Weights of a small masked image model: 32-pixel images, encoder layers 6.
Rows from expert 31 of block 3 of the encoder, named by matrix and row number. Rows with one number belong to one neuron. Each number is 128 + 32 x the weight over its row's rms, rounded and kept within 0 to 255. All counts start at 0. Numbers have three digits each. After the name is the row's rms in percent of the matrix's.
# up: expert up (encoder.blocks.3.mlp.up, 32x256x256), inputs 0-85
# down: expert down (encoder.blocks.3.mlp.down, 32x256x256, transposed), outputs 0-85
up.41 109:187097120137156136127176110127134187136084134133119149075194150166150097036088123193069151139188187110121099142128131134158183112163158202105207136109117150138128097132124122065162138089084106090096143142067139138144141077143080135112113101169127162061098085
down.41 110:122130118104117149116204172134155080109181137059121137153203110081170107155068136124106189097118156145107162091106103171141141097126127055107110133148095057167151099082119123124143157188128112133164076115120147127102127188107153157186161186121166077153116145
up.42 109:112184139107133118127112139109049168116092049190070104046150154144131110179126139143158085114174148176148135160159129146072108135126155181168154126137146200170138144137124179118160126126092107084151134090152169098101095202186128175138122156153128127108050178
down.42 119:108101132112145087050139133091100173117152105075086102119105157126146157174165166142198153084134165103154125124111052087133149133143121112063145092109152173140107125122079132132128101088108095089111110122153170093091094160178097104148112118107160139143094101
up.43 084:102171210159109109104151096104102102135085174121150094119095075177095111054159152129095205125079137112107172087027124120115168137054111154120129163132106120103152123103149144136144161191088099143127153084128097130121140144159123118149125102138161131148158157
down.43 090:118111117136108190100113164179092061107113022147151111121133143165070111173137154058096187128134164165134149125158181101112153109154102169151114157091097059138108170160193084051124178178121151156124133139130101100171111138065078104100154134128136143123148114
up.44 124:151134138175107154181069209135131182127081127105144102101106168160148068181168134123174135113179089205191154092158117138098124093126097084129159102141150156146131157169129134150077079164101094119087147131132119172099174128125175155126116072117102160103121093
down.44 121:076155179152118108122114118142067165093109171152140179095138130103079101091100142138150063102135109112129143138119171131105114145087069109114123126125118162150123112144151146147126110095188121163154132159094112106117114122112132157180130143152146108161164128
up.45 092:062078195171123096096193128069109148109112115131129071064099115148174130136083105127093135159132205140110103156089138141102146118149045150096087175105147126130168120127140143110114095150147166138100127099129157215128139133154126173165176180083127166081115120
down.45 089:136027141062138136168127181115157167112154157141057098131107135132064177162141141096038110113126135140069120133117108158136112142159105135090187134116143178169106122118103128095149155135129161123133149123120141106118122204136146112150136089084104147086114165
up.46 074:147101114072170151179112119108128129113175100058139127100175125152141129070164122180144109091147139062125153113178148125085144064077085095152197167152130134194101117147085172144091088122191087133105191101194132115088147100106166081139130158089107106164117118
down.46 077:123120141108173197132086163127136117150157114056167115121124139182147100138160163162201114107098148177133131067157131184122178107148156105141115094158166152111131107108096133103121158095080091081092122186100164060120147124179133081094170173157141119106116133
up.47 111:160132119122097152142181119108133127127123093168167123168056098129084137127154133143120090136157125158144124083102181118093139130148176174078065147153173091101073155096194149098182121118116161156144127065127136168123115097157120143169135169091079132104136137
down.47 115:058077129097159119124147098084170108123108146128167169132082105097099175183151136108097113116159091140133127213151042089174131153139154098109207167142136115120132143118187077090127057159111097123136126166088061156181111183101141154065142158117122073143142174
up.48 113:102079108138099130107176147196156094095157100158122074128140170092161133174158112147149129118129100100187163082077134142136108129171129097105116104136161102093164114173117160117123083097146114127126115129119114113113175105177110132109102109193139118094115106
down.48 105:129153141123141102123105117159139131132133117137102120082127164125113099113130094177129112163165094183087139120071166155110154132117117132160122079134194150095097129179093149148127107106105136140077172069082060181151179078123136127104157097133150086136132117
up.49 101:142108152145107124213085174090148052189118133089147096139081133128150104179186140131138128137081168158169133114125163141156128120142160130151114163164157112127081140131150158136141172156161140089153135134103046102102113109117126095150127138141136143169126107
down.49 094:107171116179144082084127088112123096184158142132141135145097104113125168076123101092201156174137135105102131200121131114116125198102102155116157112122093190181122138103195126151151142080182148101152152119164117103112154109097117147144147176123059141168088086
up.50 062:129140169157150156191141146139167095138112135167136129101074152139181130162154149107193144158156177178103103139115195153188150122104107096141136127121071091077105118102144067149112089148180072125115052168143146115150182168090084124109132128088168100077127152
down.50 062:163112113131107123094135128211125132167144091142156139084090124142163089121165128151176060118120164169129100116104103085118142122146118144143219113122117133110162104166123162167132135088129183104144142085209105099120138130159164126083103057176124134148102115
up.51 095:184059155152069125079147164130147050093097093123109158125113140104159126128158177182108190160082153140148159134094137146097090081157157167147156121164158162152107068106137103062077148156094144111180174100184130079093144070186116188169117091119106118075113132
down.51 092:110131149124104144092176170120162158156183162144171125149129148078030109173108114111177114152187121113088131140107146183131113187115123067109116158126093219076117120127109134106139080139111135164140188087121153122146116087023110124114112149110116103119125119
up.52 090:136067134135126122148169117175149126143128122150158114091165116154108123104125172164151133188130111128120046195120086186081095098139131108179150114130080087200171153074154129154125130115131095096136139166171119147161112138081095124120132192110193125110130143
down.52 095:144136158094116179128137115076138183101127168142146209110130119082144129106147144139118137175086130179112089132153126023119144087130145110092145116070134152151147093143158104133169129131143130149124117093162146142035140125083116124142099160102141113151154085
up.53 108:167122143140141160128134151093138132110123124136122128129141118157144151140183152131113071171094144130128117126127141128156144112135153093206081124097083175184109082057186140102170078172137166199095106139127124133162139173156130150144236144070163155128218079
down.53 115:126140141156104181164093070138148082114091113150126126144155089095098143151122141149061133121175078183075104158116127134175183166062168193125127143141110148154152096134129126124159135152134155085134087095074139149049099123135120105143077138116134106105172152
up.54 111:115065214168063138133146154153098143104156082168078150134133097124166147147094147193093092167133097132118130168146143199164144112198159107106133148155154062174126094144094118165148057122161088162158061135147119087113153154137150117149126100128168117113134116
down.54 105:113095157119170081140148183126100151112137090105156171173109133193084125137173129076188183192105138171129081165125151125172166135124151137141173071117074071119080127147083149136140135160123136137121151100167119167136083124076132136137099132156105108158135071
up.55 090:135140184130056136084143170121174110139098088070103142172094115151080135039118155135096141080136143105167137159098162156172117145108118105075122125195195125072106131141135177118149117171066206131123164134175117134044121149147147152131103065130076096138128183
down.55 092:100131125123092112128110117128174147114136066164161110087114140157182147135097208072162123136108143128152113102110134138176135123120146188138098133116143167127149150147127057081171152130088179139125134163081092171172109067047120155152143151172124137128156169
up.56 152:089119099063192168078102189172155124149122134069160120134162135030113139126101118134171073146114076132173103153138182115080106111091158161114162164128150115068168127091064164131134161138148143115128160025183101132111108110125092110118129139119167135111157185
down.56 156:179104081087131139076117076153131110115174070136120093104114154147117119122169065127138147101155142133122132091124126140135111135168134056127183155119145146116130105137194150187090158089131089097101196128093103171111133151115154195154117140153108168122118120
up.57 061:102106177074161114181176159085186121140085155215092115183107078117139160115156158129104161160073131163097138176149137088128101136156108046134102103092088108109149056121164115115082091172139136190106124128146100119119146128121096152147120160138112182096104108
down.57 054:124102103114174156149107155081140150206068146189110133097103105188144127155132116113134156172100115087175086117126132089112117112134092172163144188150164183135190145148100126168128107110161165102100128129133169145158127139125108109180095168111141115165115084
up.58 106:118125101084149125124166137145094147116055142180143098146093121071071131176151133088148144157056097138113136115164092162141047151107152108115148108082181117110140165165109123161082100103156229153138121135145157142095099122160143150164151114173119153092082157
down.58 103:110126121186167107111152120104077129153155179202120157145108150124146165085155125062056117081132070187124090167123105112073107072170125166133116101154095141145118131087179095132166102164142145152101115143158149155167121122128161106141112140113060150142105096
up.59 070:119048173113078136150146142078082172105126111189074144073171093177100114147081159149105131160145115123139130150112068099111132157152153137107079154143134117147134120099126120171158137145126145199126089128093169148153127094100129142130139103067157163151143158
down.59 063:169131160093101172171154158168162134104115141058125079155099141176100136131138102118082115162153103115107144164089157135151139066143099174077178115163139143081092117131076129139139126095127152129192181154125112118116126172124169061153123109128074093121148113
up.60 058:117146171109148155115165086085135135139109137176134106131117101124105158112201162128119118104071047139162158129091116167123153131090121162156159131136118140046092107087127134183125083131094061195177072159197108109142111097140138152160120065080173087113120106
down.60 060:121148130127091112146093155181087068105141070113144182186151138171177159164145049109086126109093153141103137117115155101156127170173071174091075135134119143143118143127151095062092130163127153185098147131147090105127118145103138066091126104123129111169157158
up.61 122:155132125089119136103124138136135192105130094112100107131157089171169132140127146148161145137183153093153172142129144136183079101178090142144148135121105095092161137125120121156117078062119089118131117138191129128097130053181109094177155137142051146103156059
down.61 124:136136096103144121104086185155129147128163172143149116128210117148096125108160128132146155151106143093151169076115130125141116077140177097132081133142111150095059094125084147179091148081172121150058160118116118094139142121151140154087153093116158039111177135
up.62 095:113231137144177102152110071175114169120115141162138118142128114092087108151110135091202166126186099160179139135083138119140106175119122135140090106064138130173172153141122165127177114145119140095145097143180125142142175140124135109145106114151150088118137162
down.62 098:158099170142062112135097158138181126079134123145140070125089106137112096181133112099141046093118132064161114084151142140130088120110115159179128140112165178110137114129116129119143107157155091099113097136135183156177131123110159115176101109114085170125125125
up.63 119:159103073112100181147160116132152141140139165167092147092139079040177128200169122103140132154171076148133103118146114140102153096109136154205103118102106122096213133118135126175135111143032157098110106112122072116081129073142124150080132106131166154086090125
down.63 117:088074142066124068146138052125182166159107101130174117118127151095126155137156137191158079157128112099048094125159069160134134154159148065139180120082229147119121165098112150150100167120133129130140067137144127131080122207110113200158158134117165142143140054
up.64 061:116131147168130094118103167116040139099099109140139155180167086211128120145096145076190139141072099152097169121143098082128104148102102149089130152128077081110126125101119126132124091179149164152086067167130107100161156160116123141154132106129150126132097137
down.64 060:143133143210072130172192144190099073145130135096173074124102128129107130117142102115140100132131107126133074102162145121111123160118091172155166152172116050105197157093158097113149170120132151134158151162171111085190123155161081087137082110094108117079152125
up.65 071:092164146123103130114148149151158187108123114146154111175134132075103169136138113146136167106172128108127128079148089126120099105107097142121127148141169150159163145150128163108137131185142176082168101157151138143190108095151101123106094122137140178153115088
down.65 073:114168136150168152113119108122163120171130145109212159078101189136103176109095113111137076130085076126200078078158101136159137096106099095078084098137207144081158124135073108167099141090153159136131136190113132191161170106115181121089135101148136099115100075
up.66 101:142116095155165166168106119100108140106116177095079150156151104169100192167137125090084137130112136143150119095148146155107146155105106117180187168119135089149110078097106160147080096087163153104158076116141140114123156102159073100117129115122133114117101097
down.66 100:080138186084152129159067128102116145160114169124135142175188117084151151131163092119070105140162125125121088079123107143110123126117077132175117182124064093153178095109070135147112087164157140149164139164125126089121131115101151086153173093126123121132165111
up.67 089:140113159147073140115220124149066134109147068152107096142121174131145144140119162116182113130098070179108141156127145138053107130129087063134089173103152129130095148137109118121126147166117143127111188103128178072095124102105067193188089117118128121132102129
down.67 087:114119164141105114147145175135082189134163110158137081095045142162129148103118107134117143145174163150114100078127202134122095105166111138109144155104104098109110105165146124114086079086101140132111163175075129135178131169060141098105062153058108161133128105
up.68 104:083169088174165150117102092114124152034151146134110162124136103052179122123106102050185120083133129159050158122205171129065113126141178160173067152100141103102087114088133128188102145168140138113101129102150134113101089120099141151138188100131065108147111141
down.68 104:169120071126165065128127128063145127112120180129034095112137173160113125145119160183134156144123072196135084121135105122129137182148110132131101099096073132129080087135102162150060068104135107163121113102071146109187125143121072171153079093132123118121123094
up.69 093:127117169087156169120078154128168172182067068156121107093129131160104095110148142120124113101054161071112119182182107100077124208116143142153081165105061165102120079128092148184142102095174110115122148085159144118176140136125099144079161121135199129097170128
down.69 084:181097112156099117123138185210122108065144144065191090112145136118100094095155145105119138086117163132099172100108092158122138114177116164139105177123136086130159162119144165204139176150109147132092142166134184058063120191120139105157111086074136147155142122
up.70 113:111125131070164165123119087130107110188151133080183147113050138120160100105129154140120123149143159096184085139130144119150107101139125149140138146091148117186123125126167117135142127115157116093108178131129119159058168182109096065121170176130127125115099145
down.70 112:116074141173165137100194110076108079157107165152082157121051037145087097163077177153103168135154177077090093157142108108135109136147166124128108129126103176091112189141122145140121147128082117094128109116128166107117140117131170168107121149138133105125142115
up.71 106:134095148110161140167185078132106062117144133157149102073140138087160118131121145103162114115166074131089095150181098152138090137159127137170158111148098097111169149105130096097154099130155102122116084171145128131162144158179124174100113176164104154080107190
down.71 107:132086072142160092185107125167139175098155171127154128088170141111114136144204185122155117144105084135068071127118108163125147126147097091131176128113144152172107098137163132175073135119097092134112163103134119072110130162139109151190093124074106132165122093
up.72 123:133097159122137103162113178100149083136134151154094132153164145162133158151100112135127191158089121198106096137127117085082094122155099157136152134154165148134084057095097127097111182075159114136108167095121135123157100157120133159150152115137099127117139155
down.72 118:168114182084048131160126126120176099110191110116185116161160085098122116144084148147153081141116109105151174105112132098133145152158148163101189142130126093143156075102131106125121144186122115146152115076111121108147197140121096110106099153109119156154102064
up.73 129:112143103157039088108098114110072138137092160184137091024115095157129150112094128104146119140085145086110093160078124092129146184143145138141123146156077172129072045063160103179112117104201155140086179127075193109160153138095126110089104147129148110166150137
down.73 129:140113152142137105169066153193133047120145120098108074121134115171133148142117155079138170094210129146147165140104135126122208157053125154165056128148100154145161116138161111115156130099067129146107156078093123145209120123189113087083134089087118129075130161
up.74 054:129122123129067100108155106120128107083127120103169146148108136105139159120147081151114146108166090149047128114151139172113163084063101119151128208053130083129123129082147138159160113167109117119086049132094186098130140117146164059158077103119104179132150066
down.74 055:096102121106139073163144186148102134162167085108137124075098136132126147119049109146186125115122130130180132142091102112156139135131056094129114121129171093182129145181080115061098117149095119135144059137183107128096170085183148153164151145129096080125137118
up.75 100:146112113130179111143099203117154168075128106113119144132159156144133094075156134134179116126134168169121221100123137124134132121097118160082100102119110143099075148162092167089140115108107147200116092155152071075167086154107090150124129127052111103117173122
down.75 105:180163086137107177130170176158105072161111104098138168138151175120118117095097136129073140070165118123130104094154129117080137107112083111087203131148156174112119138129113141137185150118161103152186154110150109104121101156162179092115124137146146085149090110
up.76 122:153170111127097087060159150079118154134140188095112107142106169096145083157139136118072092084100160138146089153171121136104108170170123135137090140138132115198156176133100130159126181107153153110139152158154136119113139137145149010119158107066108126128062168
down.76 118:136081128108163144172107048117165149170109151158124094089100109117101125097090093161067088118141136156100165098131102140108105107105139120160172109082101158167144131086196122111164108155170143074139106147102156187103141128129146140110145186126119166139123136
up.77 090:080135090148089144082115157074120081146158129178097180145119109112100144030114093132102132086102100111068139123113187121042139112163164168160085105146112099108130109190179118143106144121091205123110125089126185190126130139151085122112162136173149145152168140
down.77 085:146142127119099088158115089158165096124142111168124145187093125136104156169074122135149136132163108152124077171114128143112132093147179128172083159134109077095097170118138069147144111080157101160120154123034090195197108110080139193132116104132192158098168112
up.78 138:138149133093171155150098155130113151114079129098104156157154147113116100115144109074123118159066098139138127167159086147154122128088139153201114083109065138070128122073105111107145079104150185137092112149105097122151098135090099159141179108156153113124156146
down.78 145:123126053154124135111101094118197142104097134177101162162157138075132124104123132183108129135120118196104089138112125128158151129098083144165127128102065107149224099135164141106178139126075126144105060117158144136088097198152088166142124120126113141106083135
up.79 111:107136170160192157147117116050077187152148121169131127091129133170162172076161123154059090118082159102149108146164127088139125098135112114196139130088159100073119105117141082097104064119116166172114160140102148157123152164115126179142131196150127143179125155
down.79 103:088102150097111165074113104085102133167111169204092105201138094137092148180159117111118127138156218141106110127103141085092122107141099158135144143086129180100094127129139145097142102133146144100066051107094111100106097182107086132164162068137117143121142119
up.80 080:151126112157093127114178046137113092122121081157108118110122088103134153157127092108146111152167181041157143182133094060147117136147114123131106132151069112138201141120167137128148090139068136101123033148125117106202085088128072127133112122146073160123161131
down.80 080:090093073120128182121136118104170164144117086141153117161155128118086151163177167161070147124112145153094139146155135127152125139142156102110149129144140180123084156085111145126100106167120076156156097112148121114072105128092150126069145092130182081128159122
up.81 093:105197084064156137127176129138163119111143130094149130146143163067150178162127082137165132112158072142104082135161100186099095140057169169107120126128137163141106094151124150149090146131179129176096114138156151104162186116119114128156128109186102100113147095
down.81 088:148123152154100148092145039095070099096133181119107147113093123183131122110079093124166122080142131120149125090136130117084149101112104080100159124181110071135175124152106144109149117091119117097139164136154117107120136154098092186080130110148108140124096122
up.82 132:163111097103087180116143113178160148108156095072124108134126148126113135118115136090153136146144190145172108173120091099129132109130125109144150091109137089172096175160140091154153182126154081119142104122170100171135080125028134110137102142126120134135147143
down.82 129:118137136070166202146151122111138128148090123144098087109100159162085162077127112130127189040090203116159142129125149099140171149146123075171201150079159192129111144086162110143140159105125123136136153106119104114145150128157146131105149159078122151145079173
up.83 081:092159170184135145115111079120114109137118106164112134109133118108077141115084123077137133095168177149130080137135116120116148128138082164147130158089150147158194160139222131107178099062146138103154110152145153146154133086170142159132128146155123122142095155
down.83 079:090099117130067133131132141142140163064144126147134193131125103050112115138163088089121115096107169138114102137104105140128075141138162091089168170166112105161095091106082088079114101139127147140159058151136104111170107141134143124153175151118148123118138158
up.84 148:136077160120110072153158150152160093150163140126169129102144151080157151199156114098202156109143122153186152111116133146119094127141141084139158118163117112086077136122098142128154125098168083137153076095131122118097132071141073185113114156129122126138056122
down.84 154:106122082186083098120149130083103125116101128151126160140145151093150165160163112079144086173121103109169178174150132145100144152138172174085149088101128129140111140153122145140131131136103098108146164124154140108127151134181125160104096127169140138140087160
up.85 084:134133176098123116099147106159157106119083100154124189106083077143117162085121108127118122106088100106142142169189097172120155187074183117133133127142060074132127103104183105094153111130146149073156105160136118137128061114148131135076101135116133104110168161
down.85 086:108113119156148186093177146226151088152122078093126196125102086151145159108149149113115173071115132118096080183133133106151148097149161092145158143123098165137157101132122120119095107114141130108100171118160050130166059103110166119147133134087139127109112106
up.86 076:211117117122122127121189163147139150098133098109115074111138154129123044078098070118134146109096164104122144123107169114089109143164110108090147173119164112133100086171130136161194151101128104187136151110119121127113098168156154180198163110179174127151163129
down.86 069:137086111132130096166133166127151146137121137074124128124185128070119092109148122118155115104159089132102149125139121159150106142170101131083130094142171096133118049183114089139185093112144064122183127107086067147142180186145152170110143124093062065134147092
up.87 064:145129109083121176194193175123099112110104080110146148117149132106146121145149140108164162118137107203141149096134148192088158077167098100121122133178175128100125098185134101142108132100105100162147089172105135119091161131029125088106142163128139096095101165
down.87 066:132131132130162090087122135173165131124166116191095168136092149145092131117115166182132135138130144093097045143072058129183103145118177129109183140059132142146083138128163164107194128166151113162155038042161070069136087096147162081117170112137106090167148115
up.88 044:146188125042142184118219130186064122108100135082148093129103136100138118212161130074117117122057164141105099113184059140151119067067100147186071076136094077121097156080167077167115120192205107174072089100157109164150112157125154089093107127112195176143166195
down.88 043:122092155133174124127074156149134131206098100124083094151111176104136171140134129133121134093123103113117116165159135155141159123134084169106155112131158111134057127119087143102140173170183122105134065088124124106109127168179101150145165126127122103128141135
up.89 143:129122101159129104156193126105163112132127139153103108101137134159139117100172110082102121114127119094097071204167104088108178108134133124180163101127061108105057127123108112167201137120158126099087102143144094142130080143107155148129151123131143170176098234
down.89 142:163087157117177163137123121139089155102106116109095145136147085082111116136207170084096175136117117099104130084106081073139135089124126160150149037136110102162132107128115145140085137158127112132180130161129086070055050146155145152129168145096134111143110111
up.90 099:155209089142185106135128124154104170159164152126100136151055080124095164142099119135152164099107152068121124198161067113119110137105223146121107118116112153142062126102128106130128188143135133098094149154136126137104111146095164147153143147119110124180115158
down.90 099:139125115127179108129098176069094140138095138114120152155071182150127114139162105103081147086139137112138116126074158082131168134145102137114078093089129147136158079147139151151134125105140128087080112122091145133122104140119126114135088096125147231118147064
up.91 090:119114101177148067116127118116125120124071128208133122158135119104135154138131142103111107136147133143134143110158082105106126148173234148098148133121131142145076140145175130153141171116080145075134114122130123155119100129133117108122129140167120172180103176
down.91 087:135150052155179107083150124119126140102174142114155136141126102170131129114102119092114132155119109116108106225129067088149142077171106154077113095127117181123171126173093112109094125116151184163106194122129130180103092094040196101166142097104112110158133061
up.92 116:169174146108063088111172163174136152093126147131113157214101098086104125085162142103103118116116176099135108095169086150186128130112165160130118177121121127110119148079150132109117036142166148192161119117190093105189102116118166134134140094145104138154101160
down.92 119:119161097199157150126152199191123148081078067107123111083117147106167128124091101126176129137156099138139102147113144125129127088135118116122104096161164079172193156118094076135125098158087113173162122107089098137189159175109138123118128129123108140102124152
up.93 125:101105119135151072135160135121130166147159160140104139107151131114123191184085096094129166142091098163105135188094166116140095149192158127116154152125155128078078131148151100094084151129173147177112147121093156143136133143131108164108130148076123131161097143
down.93 129:172092155121123084144109182109086074150123125181095086188121102125132182179111103105119129111155146146156146108138161114168121079088114179075082125101103092152114126129113133136129125119178131123141090058123101129231158177119103106174103054088061182185117066
up.94 113:138118060127179085156162109097133116117131182140106134205197140099182150149136119143075093150166110130147132135153121097156138116108103114179163137130146113116174114111065120149122132139093107147151145112130091093126162162120039163143156143108131104113085141
down.94 119:154099114100142173096036160079168127140099157141156147162105151156165110127118075158156092125115172138129141100188104133140082072141145091061125129200125071145103068059172101093104183115059144161108139094159069087108118149121081148132133116161156084110146089
up.95 123:098177121119174150193120177107185173088157154124085126160130070089155121119123111189140097094143077158105160130158153112096131095131138130187176134140110133183158095174139137125088115117123175192141145193198151123121151103196111166090176112122120129102128143
down.95 118:130122149106171133158137072063106156194101199188152216137153137122133147150098060154124106156111133070139084049168126166104089107122163142128115142139153169125119106163165090114094146115183111101156151125056127144141119102108085108083121114134132102117147051
up.96 083:129105186174125108122135121181131128176101099079110079145122098153101095155186164088179169117122151145084163134085137091119126168135120128094142150087147119148127124079109112120109135132143173129150120167134126073161135105128123074100174117106126123134119139
down.96 084:169157100142105101134157147137126133149187174151128109139115123166085142153140130136104209088107121066192146118160116096108105146085091209116145110137129152139093098130126091110109139118173124075095154160173127085153097111117149126159099160151141098170132129
up.97 146:145188103125125097104113121146163140122175154106125133128130154144101141117169130178178110106122123108164179124116155118148144114132092120133102109156168087079057127073137142090104103081107103173155086113106183136118152112152164083119171125098106161155095048
down.97 140:122058140134129133135087082200043072160159123155135135152128121149167186157124067157121097164143125148087150113128091117116101120132177126117133156180125085061100107112086111126169120145162137189067115148116115129186152071155108129125169077097122129107141124
up.98 071:114159179167158122135163132156034119094069120157146149139108109115099105154085110130112170206085088175088118097102134120157143086149134131091071105134087092094114138135137166151062152151186178142117187112171087160149101123122128104114117118163095143144090133
down.98 073:126162124089154140149169170097160110121129182137144093059112139119152132090154170102117093099112186168128094110103202110131092126201125156148164071122121165179122123184176107119151081097145140112125079071105097159181162162195144094132129151124099124085111153
up.99 138:131100167119165125110132063130080144173157147125116106113096161112149173166159140115154093122136091161133150137157177121109109074117104140148081134131092055070087066082100165111086139127137120161070104134114187116146181150137132145163160111080093123120146097
down.99 134:124091081116145113172063128116114106086101123141108067138151119194128096207129083142152190108142115157151145101112094093152069183104173127117146161077101140109118115149130107130151144127130129117140145119107130072154151163154070091065125125147090186105108116
up.100 130:144141113176156184144134132172104141111112099158087135129081128121068104157098138113091174174134148066116148179149090120099112129079176138142080083095105133092137169105124217138112126140171159146155135061137108200201108135134165141159080131177144133119140099
down.100 130:151093116109143177129148173078161095084052105222166150120109135149114099125138114171084091149131164171161107117138123154119159135146162175103151103144158128099163141151149059123059095114091134105098145130099147207172131080085150126070090127086155157118100102
up.101 080:132119125133105130140131144093092176091131085133123155129148143108051160202169138101124078144219155129111162133117121131039097099091106143128141174157108138180125183107104167172128133104113181122147143078158145143079129178138138124162146106138154190076067136
down.101 080:112111152122142118061146120086174180186155169087142127062137181113137155126165095144114094142160148120109088121163089145120109159196160064081166070167172168152100074141150104145178095076146129102098069169146122100074094146176123122133140160110107131128133172
up.102 100:097128165090188169119173119070171096125125156101119182164119123087151172085136151139052099104125154154165187122183138147133080093155124099182182145146152055120151089135121118087102120138147097103160105120146160105149128155144126105106109086134108101150134091
down.102 101:185120078112096086083143081068137104159170143170162125124180125183110130143113098179118096081134127118060118160103147116148167176103125089162089192139129122094130106072090113104102133134198155113114190167120117086111101080068137115122130173195134153123102153
up.103 085:150118147177155114154107188089090106094135141092101097146109141127103110113089132151110154139150122091095097132185120157085155158103100121076129122169150145132158135116085109137115137191162138108107143113122197146092117167127117063158074159096076134147159101
down.103 092:116064143131125154151109155097113177100185122097152082045063175180113060138119137123163137116110122207126121095146082147111133129159128145163128129143100106111129184144146143102147164065105108129084154118122098139127134106093170154112071086136157164114092133
up.104 049:088139110189129135127136124113094167125154107182166144122113061125137140098086128173148123190123169144143184101101116060088070074210137140145098146144148084188150073140081122111133128149131138091134169080158142140042163137127168140141163136111077169152112093
down.104 049:115155185118161081172075180126146144150135165151098129124158150134139146157132118184116087104114073088039080083126136144142104204156153123157111201144160101099086126145103157087111147128145179196138142117063175145126136120093085083134153166199099148117120094
up.105 071:147110124161150190156099139116097079156122136104149134154075122124139102110101169111108127145066189153118163145109128131148111150194081069112131170150086136128116101136137064107117135138177116157172141176178113125078132167070094111102097081115101109154095123
down.105 070:116097178146156097109106167183175147200153167177122121105098138178137110155155153104150163089140178132102104162148113145100131172119152165121183095137107108142152130125164083163100148138155145144133127099123084060163105130149157138104058117189128100112109142
up.106 124:121136120168179085132182103158089108139167116160122094154134107078129129155136131101121083202137116089193125158074090061149118115122132112117096144118139130126084163125103119115116119184094141135112141121103101157095068069048163154134132128126124146165117142
down.106 118:123141105112134129117102129102138129107144122137130109165062092148100185110151096145067137050121199142087056164152152079124167107172114128057177116160103119114069167082153087126108130056136139132137102102135066165101153134152125117154152156110104170138035116
up.107 059:181144180120106139191122136098149101120138195127124091123162094098116085116170126114113175047049147163067151110137167090099126123095090103180129158164093131123087123095116151112106177223157135153112134096115142104091113146150139181076166093146138174116129171
down.107 060:084142121138119127138019181136153182147090074165103154095150120147191144117091131115134070153135065103165130126202100129032165124119099132110124078180138122137158109140097134147136153160147180197107160088059109086121141094107101136152081107161107119100195122
up.108 122:152145067071162136094107177155124127113154119047097143094082158104127132122172174136149155168133142093139140161143145109182130109160129071095162068157129116167104155095147109129135092155151135089119157142181067107145043186097159102126126101117115127148106147
down.108 136:197171094153104151095154109080167080189147130146115089134166133110136101098085108156080153090182114084128110080053146080123119113113174132087179148135117147118129132154120076074196141053093118100155193098122105143163167102185115155131200163139110140092113119
up.109 099:164138078091092116079169143170151171106179139150119103154111131088120122162136101153086155100141111116174127092180136077109113157098168177142140124142082124148138143090166126112146181122112107111162123116183131139157094126117142073157145103098102130088200125
down.109 097:162118114110209154116146067137187066169077168190146147122104125145051097105135098075122139128161155125129175139152139084124118066100249117131116159096174151124144128105160127106131152157132096056161118115126164173164160113127183146071204102154135153096148087
up.110 125:131137175151125128177138118176145082151101142099113123111137069114125141126143138056177116125142207172114138106100056165187143100157141134117128156112139126151157157155150137071168108180165128106133023115110124102148150146163152163170130177127104170054122150
down.110 119:105092093166110167176129159196160113097184129133097179119095121086102178181124149099082164143195149178192140167138145125093169117111127156070118108125167100100124151109124139084126118182080100104170102126158086143117074117134143184117113124160121141131096208
up.111 056:134093140113066126209145125081151109164130128096113097077123165070121154104153138102170095115131118137117139169107112134157083110080134083144143154185094111141121124088140158159149198089140170089135154121152092108066111112130124162128112169181166160144122108
down.111 054:115098101174104089134158183153138148171156114147121128163136037121165161118146099163118098095152131084140130184173144151094075211132104079122108136097115141123119168127197144192126109119162144127116168143137098087117150095072129104157102135083136119104090145
up.112 073:131173112099182107065087122160139151117114112104063122136117092224154090150118114152121219120111130122113141165181087103099160121086155132103094087079095135152130136171088124062122140096143159107177184086135112051122127107098142117140101113126137157129114130
down.112 077:162175117084072101126165097087068082159119109134181067152144137104120076134137142140170151144099139079125139119113083082163147162087192054182119170134090129119150117111115127152111145114134134166110115199154153116153175040152072059134152165075150132115092113
up.113 122:109140106132106115146128210142156159100107147103083106140102079113123092143144154172198184089105093129149164109123085151092141109098072067110137170153143134133193147155100106144108075105182068123161144143188119030139137155096144107149114091139122110116105051
down.113 114:142126219144132149108101138073115114157099136115167156130174145118139102117147107150139114141111091138130048077091131185137128141114149142113206076131144196186113135151094078139080083123150117098138131090106098083138130119137116081120126127133115151066173126
up.114 114:112106113100112102122153093117134153113129154171099111115145138082135137066044132129116103130135132157168131172164081117119123123139194107143100103125169150171158136139172101157108191158126102145142152081187151127085194085093176142115141114183065166127096178
down.114 113:159118115119153125104184098143128187110077178141163159126096115109134173115128147136098098109161096108050126182124175131115135104164113129149148147096116126116089138125128134126128128135155144097093117093077163123105136112103142126146090119149172105159124076
up.115 084:165244156127190124158139140135094145150126115157061115193133114138082156106137161149158120169144094133128119111162172125150128132108126139120161139144108180119104182137106167112084133176118176147114144138129122097095102162105145102156159124061125125120162138
down.115 083:191151125133160132151165155124129106149197110141158139068118172116176101111103102126125134059133108087183073055097126127120128091086172157126090076182105075086136184098160066106097136126114107146144123133110178155140078175113137115134140116168148134143137048
up.116 059:108121122116093041098108117113110183047144107146110160105138130155156151124116156149150105134146150191054127108117132127096138145147114187141082171122105168106151105141175159067147122145142172163113125120128179111140117147170113118181110096125126117143092110
down.116 056:114068122081129125203145171126137067085130141131129074159162133157110194223102119100140112163091113112137154140171096146110149157107081196064172170166206085164106092144082135115131163203177146106160152126184101069157150081115085103155108181072107122072155111